config = dict(
    tokenizer='word',
    encoder_fused_qkv=True,
    encoder_inner_norm=False,
    encoder_patch_size=[4, 4],
    decoder_width=256,
    decoder_norm='rmsnorm',
    decoder_activation='quick_gelu',
    decoder_qk_norm=False,
    init='torch_default',
    eps=1e-10,
    max_grad_norm=3.0,
    weight_decay=0.1,
)
Rows from block 3 of the text decoder of a small audio captioner, named by matrix and row number. Rows with one number belong to one neuron. Each number is 128 + 24 x the weight over its row's rms, rounded and kept within 0 to 255. All counts start at 0. Numbers have three digits each.
Before each neuron's rows are labels from the 100 texts, of 14976, where the neuron reaches its highest value: "tokens" is the input token at the peak. Only what is clearly more common there than usual is listed. The data: synthesized solo parts of chorales (CocoChorales). In brackets: how many of the 100.
# fc1: MLP up (decoder.blocks.3.mlp.fc1.weight, 512x256), inputs 128-255
# fc2: MLP down (decoder.blocks.3.mlp.fc2.weight, 256x512, transposed), outputs 128-255

tokens: "a" (65); "g" (7); "3" (7)
fc1.378:123129166125092114115157132129096101144076171144096190108148125142147138100076109135121130158086133112108077134138145147128120129054137173161121118108120116116180128085130118136120137151136137129159143125173149095139118104102137144101182094177123135133151132092158157102179151138103083112124150174118138128093137112080123129144097159139121149122137127065103171145131154110148085155156
fc2.378:117133123086149121153119106101141166125139099128127155175102171102104116143107105154140109106163167132138142145092129144115101126141103134123119099143117114137127105151159140143158124144124126113123120114092121100135139146175134091113090114160123134087115146138092120120139092124121130150104137141119145109109114124150104157116151145129100084180106144124096162097152107164093164135132

tokens: "double" (43); "a3" (10)
fc1.8:148154153150097149137118152099125124152108124132120133088120125164156151092070174140145173124095083106096149123189171120122138110144136145140124130130097097106144114133115141157151166126144151132145088134147141121157153096127137118077119139144133121098208093141135161127160138147128098151131123137120162114152098144121152116150134134122136136140165103142085131086138139095116141127129
fc2.8:148176104110130130134137135131116135144149102140087142158116156109134132153143134145105119157138158151110176140094110116134126111139095103113121115119106104087094164113131135102089122126122132156138142146098137216081196122137140107167100111120094157123090115168114104166129107145147145155133127055095157117131139139158152141126126101120119152137103124175130091152104148124151100117133

tokens: "double" (76)
fc1.428:166148092142096193165091102130123122125100126121119129116123142167155155112086158148109118148112102144123132175153136144125159155105127104110146131120147134081112159101121116123122139119086122173130138077096126107161156136152130120140177134177130152099151108116136114113184123151119125143119099125119189154123086142133130152157126131117130137113143096124088123083114125140087163115159
fc2.428:141122175128122170160112132129099120139131173101143112160134112127141156142131130210108168148136131085166123142108137063157127158146105080118086164143100160082119141108133120122162195120069134139162160144151112125138143126156141099145139107096105141148168118171149144123108135160146148153103108162123135124138176100150153121111120117102099141142149136152120111131186116115102149109094

tokens: "a" (91)
fc1.59:145106090156124140085113095124135129114136178078115111121164150132141168137123134115116139128156092125147107146157169117112164135080157130092147115120082098119107124130111102142155158099138102132134153124123088114130142136140117118140135130182126146170132136110125073097144107129115097130104103124111154138137173107094140142153136130113095135139136092116141151106111113158132117123109
fc2.59:125121136129139103127105102118138122118142162102144103151155151139128094172138136176126121169133132137126102137143113143135122140123095103119112137086124135104137140169134150130099120134135143138103141098120143147186133138116124127167132111142141162164133091112115094102119131158137130153153157146129131134121080124173149126095069140118129130130137133163121134132159101155126168116148

tokens: "g3" (74); "3" (24)
fc1.386:105134130103062139110142123107102143127128119148132174112148094151111117144119132119090101136107143127092103120131124105110147135109130144184162149127131143136140114102121126118118184094131129139151162123114127115149147125169114130147154071162139114130163104113122122079137183148119143105106115145124159145119106158145125107143133075143150134132157183143079152159110116114092150129172
fc2.386:151120104133128116125123139164145154133152138086103160100125124115127153150114152159116142182144091120117145110167156166110127145123134157187109131109118126118123128146136140121126139103098121154136088112145113125149165075098132122174119128099136164125150148101164101189141137109104151182145158136165114122137134143176153096140098133166126127148117092177135129138119164116128105141098

tokens: "d" (49); "5" (12); "f5" (9); "tuba" (8)
fc1.61:164153135133116173113091147153095107163113130148075132093107134121144139122096118113146104169117114134078094148153132134122148152100150132174097169116077082127115107110094105142129123150144098134110173083154125133150144118097154131131164126134140134119140085145123149122128140145124116144151171137140157140067073123090129071097133129126169120126184119139135129096149139155132118102128
fc2.61:143126150137129144163163130147090138143148105135124150115113133100156145114137150117144123110155151134156109109080143171147132145123134142160132150160147080103120097156140118135129054145102173125119118124137155138112109138099145094121153182089126073113122116145166165165108112124131077135138135092121133139136108127124111116082175142127095063105135068131145104137152166098140132156128

tokens: "double" (97)
fc1.69:140152105121079160150089076133139108119065152131110125136151132135158149121088116093100125155129136130134095125142135148108163154159133106124155113146136116106124178117074071132123127131133120146159101083082131125094119103188144113117118171182149105125141119150139158098163106105121090102123131099113144155142140156131113128163143143109098117122127080079111124138110146119133139127125
fc2.69:126118139114119171134118107127111097150120105133107115132167134121125135107099130109117126147116129140182126117101104103099123163136146124145138140116154197154082135123132138157178175156097129136142149148103120137118143097150134148132103141129085093146119157120142161111131157147157110146129120126109148138185128150116126138124174084102112120142185104099138093137151139095145166095144

tokens: "d" (55); "a" (34); "f" (10)
fc1.274:183140134140129155153119150091135145139126143136176140103146131136096140112124133149100126164094113101119088117144139149096172114147152136134121164133117139109130142128116046123113200137085137152158125153159114112140135138130158152132102119164085121156115115100117112128213133108093128112134127137133110188119142152139138146125094109147120185144117137099134123116105139099105143117125
fc2.274:115142144121100158149139110123121100147100115154114142108110130138122110147079095150146127133134085123108111155112145134130134153104139119165056139108110117123120155089132080156121158114154127147138140121161127122126154100143162120116116111157125099087106121123114153134139151103126111132100154173148099117107092078155104152117127158127123111133137095130144127144174175123093120099117

tokens: "g3" (82)
fc1.411:131152176126121142142105125165117096127120148123095127073154123170144145081118142109102143173109125126148070108115093154068138142122188112152118123123106126109116126142076101128150172126129113168134130112171099095155127095092119126077150089143149112133156137112156127106140184105103094101150133135132136114134159154108095102147122118153130141122133116104150108125141144138098105131120
fc2.411:169137090126129153133153144158125141144168076155128122114106113133093120131137137106098130163116109177127143098174140126150091138149133099137096094139132131165143102130187133130136105140148124159134110141144147154136119140057146122167091110149135165128083078114130086128136141152113151094182159093090115131111155124120148114163168089141112121106173167164108088117156167080117124146121

tokens: "a" (26); "c" (7)
fc1.408:149105145110117134124139144146122115145108139166101177108159173161143128091122107130088081156120130150140100164103153159088134109102156119154133147134133111140146124099105118151154161153107108153142121134131116103142143123126094138107106084179129121122132120120134125078149147133100104118088145164113100159076128165149113092144158135147134115116151123041101194160102150100128164132152
fc2.408:158073120133128172131151067136127090126130191153140074118154095124078110124150118148134175143118139121135144145107191145185148127106119136094142126098133131103128129142136142145157105113111148067111149138126107155117169131181125116175131160158123131121094119113164125124118095161152133128143146131166114100136144095159116111106113133119117144115136094138102115171167108157133101127123

tokens: "g3" (54); "<end>" (22)
fc1.125:160124108176098136125138125098097105134109124124127150116132127163148150115163135097115131146145157128129083148136118149074109118153157173149127116087101161115134137147109080128104146139142084145115132083093052148124180168104115118136113124143176141126130082109148113099138113131125139117132158078144118152152115110116124087112119119129111119134137104125098110127139128159111150117112
fc2.125:129134151139118073079108133106148159102142126109114130155165120144092088133136160127152145115159167169151148114112097119124120095134136141123134124085108155124145128146123118148150136124156124088156133129134095097149094147118116125173116115113141148169146138119114089126113111143117140107146079175135129138161192157102165153105096103156142181159144175149124193090105127157129115131104

tokens: "g3" (77)
fc1.273:126138158141095163127096105116117152117154106142135135129160100160096107101113133132137123156121078127096088115147108109119135156155156148148128131094083099134124130138154125118135169076130117122130127129136104083125154126138115145093147108181132163131139117153123097073135116162128114126142108130126124136150135132104113121155142131146200117109116136104110120109125110127072106113128
fc2.273:114141089165143136090131122175164115123162160074129130101137113135111124128141145150102132166154135160136162127095137157178155085151139129130160101090150126125176122155148134091127084115117092113100149091146101133157126115112140136179105127103148135137103112086154077144144099124128168118164131073172144096088099127197148100132126109130151116114110126143117103129138135155140117107110

tokens: "double" (100)
fc1.245:113165117126102169120122112154104091114119145094102107149098110121151174160076157100125145164103149168159104136132157095095141154117103116077149124129137106137123153066131130089114154110108110112156156157131160133095173117163111126105123159180163129117142127172091132140169112117110144145096112126135154149103124108169131170149127144150109145126147124099138076137143139126143146125124
fc2.245:130120089104117172136129139080158104105168139085117163153179172150146180113124100133153132132162123143109122140173131133096144189106155111091121173128148163157092112132112139092131155112142116111138151168160052075121125120124109103097100138098132112175135177115158144129123165139135166126099150148124128134127142153167141104118182108121130137133139119102174140117125117136077142130105

tokens: "g3" (72); "e3" (9); "c4" (8)
fc1.146:145121165168117134126090117122121189136139119095133151112128109127155128111095127121112144146097080120099085078139127047090127148147161114152115108135102083158132134135132118135153190072093139130157112131133094094144130100114094116083160125168133105171143150167118142089122126141099123138139097156111137164140154118081101111148125140140124116138130167125100121077146099120080139127158
fc2.146:132124104166150131113109128161140084105158105104087129080126086112059107154123122115135130175146109143131186156142108162148120092114114124117129090106120111098126129140135136044144103103116116128113133097111153159145125121100100160160096126133151158128121119135139076138112130139151169160187161097141135107114072134179130104149103115119168088075138141184122115157126144120129123108103

tokens: "a" (50); "f" (48)
fc1.135:119148123139109158158108109154138129163148141184146150158184127112110131137154112093133104142141100096071122141119108159114143110153108158141143169112113127139098121119122089140100154111105102131118104160166109127148136180156156169123151095163080146131094093138106125125147152150077125105098094159134113130109142123138110146132091128146121130141150142106142160109105123127123104114125
fc2.135:090118123116132150117110100108146070113138129103157121089114109159118083129104116139151103098132095131121141110137125153157137146140148131135093145108101103159101142118109155147124098155100160141093124122140119146119127127122102120109132114171127149100116149158136120143163187150126121151156136170120133111112104091154126139126124095178130110146136134119140174127161164115100123087131

tokens: "d" (50); "a" (45)
fc1.363:160115098128121171148143129149128116107135153183133144108103137157108104112091102161141088148123137132159110111130147135139114132091131165126115140125071132140125118136139108112117159143094127131145140141178137139129159159146150177139097088172079124141143150124115119109153166140109108141101135161120142129100139115118122120115110110129109139119165145075110127138123124159109117126149
fc2.363:144074120146108144118151119128141101151145135167128142120131116159093085133074090166111134111139103140109162132133155163179133114117113160112099164097086092122119172164151093136166108135132138102128114134166133115136151124150112139134111072156118151107140154123124109120156123139088117109117153131132130118067136115116119114117116092143088121127167137103169132153158119115094138097138

tokens: "a" (49); "4" (20); "5" (19)
fc1.84:105126130165098112144148163136142128144077171149120175106130121116149168110075148109114124140101116082160107136126115119104119133068153153127097114132111119118157110144093098140141137150115100162161143125162161099167115111088150152127173114171135123147178139150172129142165160146127099143133126141103117119078112085097134122121143113118093120148126095056142185110144135155141113146131
fc2.84:182125115114156131141152140103167179158158086160153168127101174136123090170111168146133094163148148139161149128098133157148116128160127148114126123128080128162122140174171159128127118130117137114111103152155148104137179099145130116130117143158118123159111117124095144153125145132127155118147163141071114121100123171135093142129138131160142106147112119120105116131164122158108130113165

tokens: "a" (82); "d" (10); "g" (8)
fc1.229:156155166132095133142145122163138092137111135124134147153116132145130092112088114101095107154091123142109124131123137160117148139169115097161121103089114089129119138126148087145142159098089131115173146135142149127122121130167096136159117121171115105134109104117118094173154161143081139144106125140124174151101158141133111096097081103115124175125115125093118150137113164110084123103152
fc2.229:112089137105168129110141122116075113123164090170162163141138111107168148129094129102141157147135145106149103148116105094167090164140159122146114130138119137123092130144118140141115126167180144108080174106107123106153144115085156120148107136160155104187140155156145152126084159105139110157115150138118127134129153136129128130108151101085118110108156147126203091146173129141172143112140

tokens: "d" (43); "a" (28); "g" (11)
fc1.449:146142129180108129118124139166105140122121145161132152138169153135127138120156110122132108145140097100064125140111142123131099121123112139166118118082082144136170120145123124122095163141129116169098144133170090138159146121132122114152157100128144171131100064156136160096125136126136124114116153110097154148093166142128177121124133101152103107146127163130127146133112147133132137110138
fc2.449:156089136137159125104133106114112125101132149094102119137094104117134110149106158116139122119150131094149148119117100190124133157157097086125097149140096108096111161194128116134163111136109131128101091113110127135110104133097115121122123121128156116133099119093147084149149106092150160153111106168138103147139091135141153099098142108096143126158140156125183155155133155116161133103121

tokens: "d" (50); "f" (31); "c" (17)
fc1.163:129140122104102123123133103155104132147123143153118112127158113109124154104126102143132140138100094121136094119125158123141102154132153134169116124114073108152131125132129101161112159139136133158140150121159087133127122125137130153075170114176128106160127137114141152102136139114099095158094131169109113089104167129114083147141135132141123110130124150111147091128109103109142120133115
fc2.163:123126138107139122119108115088158077110122090150138134081100063098148114125134125085142099147079097154142151136162134125173144108138112129164130120101165168163160141116095117107110129073146150080115120122108159161100102148169103119148131122097148118135118137112112110153104098132148125153138119148158159167123084148163118138112099106101154102116138128165123099125088141161137140097127

tokens: "d" (33); "c" (28); "a" (8); "g" (8)
fc1.217:161136111107089132156114133152114156127139171146105159121136129178158135106090118173127116146103159129105083139149140122125144154135149121121095149132131065125142141108119103147132145148154091131151144103130100107146152126126132126117150149171132127097156136116138146083192155168100111123096130143121134125093112117095126141130134129132120136086153142084116150112145106140085132119146
fc2.217:107120142086114144147156144138099149154131127166129142160180134123100130120153153128126135126140104093149119124131111151154077142150114118128080130134135174152081125152142155159088096144103159151102108143165177114091156151121108106125144145100108123124083136139126121136068114120154118092131170155106148175126116184144141103156128173125150123151115139112163073158115121116141139193167