A small audio captioner, trained from scratch.
Model: 9.81M parameters, log mel input, encoder arch pvt, encoder norm rmsnorm, encoder activation gelu, encoder patch size [4, 4], encoder widths [96, 192, 384], decoder width 256, decoder layers 6, decoder norm rmsnorm, decoder activation quick_gelu.
Data: trained on synthesized solo parts of chorales (CocoChorales), 39062 training examples.
Rows from block 5 of the audio encoder of a small audio captioner, named by matrix and row number. Rows with one number belong to one neuron. Each number is 128 + 24 x the weight over its row's rms, rounded and kept within 0 to 255. All counts start at 0. Numbers have three digits each.
After each neuron's rows are labels from the 100 clips, of 14976, where the neuron reaches its highest value: "peak on" is the class under the peak. Only what is clearly more common there than usual is listed. The data: synthesized solo parts of chorales (CocoChorales). In brackets: how many of the 100, against the usual share in percent.
# fc1: MLP up (encoder.blocks.5.mlp.fc1.weight, 768x192), inputs 0-63
# fc2: MLP down (encoder.blocks.5.mlp.fc2.weight, 192x768, transposed), outputs 0-63

fc1.185:167118118170101118111134122116113130122121101062149150133121116157089111082111103128106146149151138189111151146130136105115130129114101155142110141162158128121118133160088132133143143123138170
fc2.185:105144160127172122105133132123089131097138145141126138108113118107140130167117124155157111122099161111120124140132108149159135145105144131138139092080153139126108089125185151137119156158139138
peak on: G3 (38 vs 1.5)

fc1.596:126146151136136116101114170127093118079137130137162116075066135101128130155154158128135141163115147129143141086130145120112093107132077115171089136130113137148116143111127100141131143118129137
fc2.596:173087127126122108153149073088147100115137174111113134161149108151132102118154163127147094107121115141124138121164108115144143099091119157130150177091088152142150098135115121123133108133093150
peak on: F4 (67 vs 2.8)

fc1.509:132099109107135141173130100142117113134090142150127087160146104140122141134132120111127095107166151105117103169115133104110165111123191148143153185090124142140135116122151128132128106168114118
fc2.509:153163147115132091172144135135109155079099122124149074123158080118116108117137123099144184150107201160142145136120115126149125131136107152154134084139132131123072118156118160120133113134141094
peak on: D3 (74 vs 0.7)

fc1.694:136188124157145109126121111168106080147152118148125130124073142175116125150140154132155128141099109152116119090151100141091078154163129142149150163101141131162188144101115122177171131166120100
fc2.694:126103117090106147142133086110147136089102147137145109163153109157131128131143130123123169113120123138158118136149099107147133172122137133137131113132133100100107112124173158119179127118094134
peak on: B4 (35 vs 3.1); A#3 (25 vs 2.5)

fc1.393:154121141103123126167091162140108099095142132148148155131122116162153190108122135155161123119156114136144126186132142099125135160141123103144143163144136173123116152135154134149101102165164127
fc2.393:100146109117127145127117128124128091112136125088161103111095140145116147113171089115161111150130124140107127100084143139113129118130122105115108118158129148127084115131156121122102091127127083
peak on: D3 (73 vs 0.7)

fc1.690:128129114165090098128120079130146103123120165097146115141109136142116110125134140119133124150109137106139176112121149149130118115164105131116109122144128121114166147123122146097106128080148105
fc2.690:099136132140163144118114121150121105139167151143128160138117162117133125136133135143134108085128095105147121123142129171145124109100139127082162128095132159120193113102152141104111112119117163
peak on: D#5 (69 vs 2.7)

fc1.165:132137109137112133143100102133147127148143162131116148148121084166097145096126107144121133123125110151118140124167102135163112139170136113115107121155098099133158114147100152110157131141104129
fc2.165:090123147128140155108097140159093157096096063127122139103105159145128136136126106110088134146137134118128142089098132158125107177096126137126130086143156149144070140138126117153134081118162118
peak on: D3 (69 vs 0.7)

fc1.255:109090129105151129144118085149155141118172152128172155079134132141086131113145117107163105158148150150134158100151135093164156107150124143092141117169135102163128101095106143119108111113125153
fc2.255:126128106136146149146105143104129165116110098142153111128152101104118137128114100105138107154127148166116128123157116154103137161112129114141098150153148088104083132112116162162122154127097088
peak on: G3 (84 vs 1.5)

fc1.425:121122085116133121128140119150141083120132114136099161140142140142147188113171099114146108113132109092139113133141160106130119138114145125159145188128091147117130098100094125135156102133136141
fc2.425:126146141160116130177119158127126149138128169133133094099110103104095104137152107123146147113156115103118154110088138142105152096106131148102099106147124168118110152131157139072064137129134134
peak on: F4 (30 vs 2.8)

fc1.514:142163126138132122101114113160128145127134107095128133084086153125117132086127112076129144165128169086136154138152155151095111132107130174131147131117147172115158164121113124136144126082185152
fc2.514:109145126102151129125117143130124167141117089119163113133142097117114097125093157139118147082144109170158108143099122158114124087156098104113143114141143085120077138140149135095125149151126082
peak on: F4 (38 vs 2.8); F#4 (28 vs 2.7)

fc1.547:156176142160094127109163144136100161125098088116182110118154159152120097116128113098172156141113118147127118113105153096140123160105089099142114094132130129125101097115124141134151129135120167
fc2.547:140098121129126117112144146141140182133146143127150131094169106167119098130073151160083146108126092175125125118117112095159116111183077105129086152166127068128030152133144114129114137153118148
peak on: B4 (32 vs 3.1)

fc1.549:101138112136113146158097160163126133129109106173102140149137111120118125147156101165087084141134133126146116124125125183167127132138170111120172107111135139130129161126154148102108097144115045
fc2.549:101111137127113118079161123097126111112121161130155161126118192143176087151105183132125112166102100097118090092131108110086096144136110144136152147117142140146140121107116077187159119092153147
peak on: G3 (70 vs 1.5); C4 (30 vs 2.7)

fc1.79:185158142150111101133144144131097128147128135087181101104145089120101104143128153110156148106154144171133142159110138099124155130141111115126120104133107119159130123157166127060142181153111127
fc2.79:131128109157126168108140094145122140175119117138106143144099120169117112104074067113133134168142120122104141133114122124140128168117166160110121096147168128143129169168115133107121081126164160
peak on: G3 (60 vs 1.5); G#3 (40 vs 2)

fc1.203:077123118066145086141116133103124136090125126143127114125111147168153150138146147093130132151087131064169139109107150141124118151152116146149147137107135109085110086090136146135154102125137108
fc2.203:107103114131147147122182151140102119132143101122139130125120116149144127115115094110120133151160137123113119121097146127134125184127140154107088132149151102114087145177142101101143130147137161
peak on: D#5 (88 vs 2.7)

fc1.707:088119119099149096123150139147096080111114112136118085116112140124127160087171140103128104127200155128163098120094182121111121103145146131147153184126132119103135120143146099110142139162124111
fc2.707:112164092159107148114119074173147122158113089104119118132108157141114140072127125097107137161140128136133135106143159110072106102128107149123133154153134125128155178147097096129150094071172137
peak on: D3 (52 vs 0.7)

fc1.732:105126124126104106106133087114134111122149112167103123138100129111160147130129104104116077156178110119151159108122137161133098147138152130121123099128109174161185138148126134122130114135106114
fc2.732:156113139103147086140152113116136125121135175076159114121186108136149118099134166138130147085106128148127102160144098111129138113125071140110121179109131097087140100132121137144158159118110149
peak on: B4 (75 vs 3.1)

fc1.360:079137144098158110122129115142111133112152126120136143153065103129099117142132140129152154140165125110147124127105132159139084098135112123165159088098081170168163129127114152151090113168101105
fc2.360:147143148150149138083128139143144142160123112080123121088135158129134146090108120161145060121101147097108160100100159106121126116135160153166083137178154120115103111099138117166156152151155140
peak on: B4 (48 vs 3.1)

fc1.292:154163116124120145137105115155124091168139107155067135152137123133119126174102118130124100151130122139140102116130106149146107120111139141129165170081116157180163132138116124137138083178125119
fc2.292:150092116121150101097134143164141119153151123087121149132126114149144148103099110101125119117144098134147130151107125102130094136081113159108109166154121145122083143154083131108138132124182171
peak on: D#5 (100 vs 2.7)

fc1.439:170112130137179143086133117133123144121180130103130154108131129115117138133101108146136146108124098119141136165157091131157147150092115125122128145102136135104118084116133159110128136145138143
fc2.439:162148181149138106125113122129097140130171139115168152124126091138125109139112115139128119128087131142162156152126080127188114151132094121134119082146124157125129121129119180133106141171132140
peak on: A#4 (55 vs 3.6)

fc1.69:173136154120159071117145131130105097085142163138150120119116130122133133154147124135160105101118166118161102159140118106145120136142116121154153172082094162151152076094117140132138146158163147
fc2.69:163168122122115106127122099145115097094135120117124101126128133114116149133156130124153123131107176108164120119170123118135119134131134106178148154127109140135162130128118135149132127106134119
peak on: G3 (90 vs 1.5)

fc1.365:100077097134096168151154105090167105146127181086108169119122138121140131093142100138132137139165132097078141126105133131128155120114162154080064080180138094078135140140145116107128121121125161
fc2.365:129148120145131127173129123128123165108116135060170099109165097117098109137131122119155170108111125136155102127123134119098145113102095097154104127167119104087111158107126133146125149091137131
peak on: silence (87 vs 25.5)

fc1.548:102125128113114141135159126090155088138086145138095135169104127152156140119156159095162114126146128135155122106141131144085120082130150134162137154072104110140176104108112104124130109140138121
fc2.548:132101106149140157130143125171112107111160099114148146118119153136150155131138088122105100182124128116120149123169122138123131156124136151139083119172136132128138119127087118129144133121154157
peak on: C5 (27 vs 3.1)

fc1.559:097139130096129129101138137087111114116119173105090174132116108126128119084111096118135108101115120147146147137150136152164104130117134177105122156170165109067096103129147141111126151124153103
fc2.559:123148114105104114124156121100088135102104071156092095148109109176162095137106126120152166190136158113170154130153108133144103145110129082163113142067154097125089155121128145103140131142114080
peak on: F4 (30 vs 2.8)

fc1.348:116163115094165085113129129131164171111145129125178085117109164149140135086165139107158173144141116133090109093136148118098122094157114116089105099092151133133167118146127152140138122140126159
fc2.348:136096100096100163099093143149135191138126128131169083125141095117148145137119134165163111140141124115110120160153122105158101104171090157152156120129159146123110136135158139137085166154149099
peak on: D#5 (47 vs 2.7)

fc1.630:114095150081143097126120107154132133122076099144091131138145159111110167127156119065139124128141132099133138142110148132110127139145145158144151150092120149127098083121158137119139079163155132
fc2.630:177152154159134125098150148128082115126150135093154121129139121127096095117100134148111139129095142160144169135118119105154132128126083148162099140151142145151120126138119131132144135154142170
peak on: D3 (66 vs 0.7)

fc1.278:069096130079172092145184160100113112079121140141117123124129133135167153118150110145099096153145146096143149127127170126169120142161126139150139148138156099117073114131151106140160130164139122
fc2.278:098100137124143145124154149103106140132136120130138152121125114118137112134095098156122124113123126121083141122123120153163172167175158142096084092117167107125093106148190130114108135143108152
peak on: D#5 (52 vs 2.7)

fc1.209:106150112114163097164103181132113163138122147113108118101157116125108171089146092089125147146095098127149123162126124097133126117092095095137107151100108155162176159121161115173101101155127116
fc2.209:121142151117170099133101122125162123104164186148110156130133107121115119110133126142082122121138132077110150134153097108162097069087154124098164144155100132127146094135113089103141092111115139
peak on: F4 (47 vs 2.8); G#3 (30 vs 2)

fc1.315:130128126125168149133124135151126129134146076150110156155102112146146120117107157137159129128154126139128100157111128139142133108072122148137191187108116124166153146113130135131158156141139140
fc2.315:152157147120114134112140147157123170138124117107172093143156098122110137102124122143092133123120122173138129120078162133117161114091115113171159142155107094130054163150124111110164139118146137
peak on: A#4 (45 vs 3.6); F#5 (29 vs 2.3)

fc1.389:130106093118095106149125119118125146105130165129096154100097150150095130095156121085088140092131156166141085167143122125138151094110120098143094147090127142136100100141089110155106133105163084
fc2.389:146159110097105145104166106126167160107159157161153108126155093152116142117085134148108094115127111128112105145144094105113149123101156110125120116115160080116163157100109149140132091101144109
peak on: A#4 (53 vs 3.6)

fc1.443:115087091103150168107104140120087109132083096179131129130121140178141150105151152143091135135162102134102145146142162165154115151117183154155167145127097131123114145128099109175137149155086150
fc2.443:127140094138157109099099090116101123126147106109160161109102139124105132093090136099148160150132127137151098147163159090131155117095149126161104110175126108121100151128094153101117087149176124
peak on: D3 (33 vs 0.7)

fc1.229:110148114104126167119165129156157132137154135151111114108096086153133172123143098143129115120159136130119063122108134160128126137149140153103125143096102121122183134151158114107145160145106083
fc2.229:141088111127133098176170163128166142140162109057152142107152139131148099132163104147121094156123139116100116122132118069129174108125104143115144120177135132142144123150109124150107114097140131
peak on: B4 (51 vs 3.1)

fc1.249:133138094124148103107159128169097066093119130171066154160085155140156165097152125101126072140139157098154112135149159149123134175099152141139140167107126155140168131132108120128177131123131141
fc2.249:162141143165115140120116122127110201171139125102157096105141103127105110153098135143147149117092094185119154118128131111138134112123097107141148134140135097147093111104143152160112141121088165
peak on: F4 (49 vs 2.8); C#4 (41 vs 3.3)

fc1.41:135160117113131123139134116130119066092095152167145082162079143119126139126142096086153131145164161111110092119106124137078128118129105136170110159115099162134136147124127080139116063084125135
fc2.41:137108112118160157124142110154148101151145142093161164136117126144116176085119125139112120101106115110139152118156141126128100145138156148129086115164144108076130102122156161136147140145111208
peak on: C5 (72 vs 3.1)

fc1.162:157109135098093086100129137100141133126107099109104136080125114146120101148176162099133109156154121160094096133123168124120088140142146085148130157090146083095102092146086082161135168143095125
fc2.162:156114129156114159138159126108158143117149095171131120087127155140123144145145147144161137082144153121090134097109126105119158115090154094082096135133110117130118115155125080142085106166136104
peak on: B4 (90 vs 3.1)

fc1.506:093088166104126097152101078098139119164148105164146128111111185150137135139164150144092084146152126080131161129119105115107128106140130089103110114104170173117149094127103140085096080149169134
fc2.506:087097118141133102127135097103113171170106136153121077111148117169131129156122104111126128128112122156105124140123158170163122131128099151140163142102143147155116112119130112134105165152079133
peak on: A#4 (25 vs 3.6)

fc1.85:162158128125141105144117128139130104124112129166115137158119103164120141100135130118086144136158109095098150167155138166157141111085112113158147165121174154156152106095111082160155138114097117
fc2.85:091148105132173093116164168146131167072094143145160131110137109161097070095098142118124093117160149142114144139102148148154096119157107107168157134124148139153097137147135150151114153151147123
peak on: F4 (95 vs 2.8)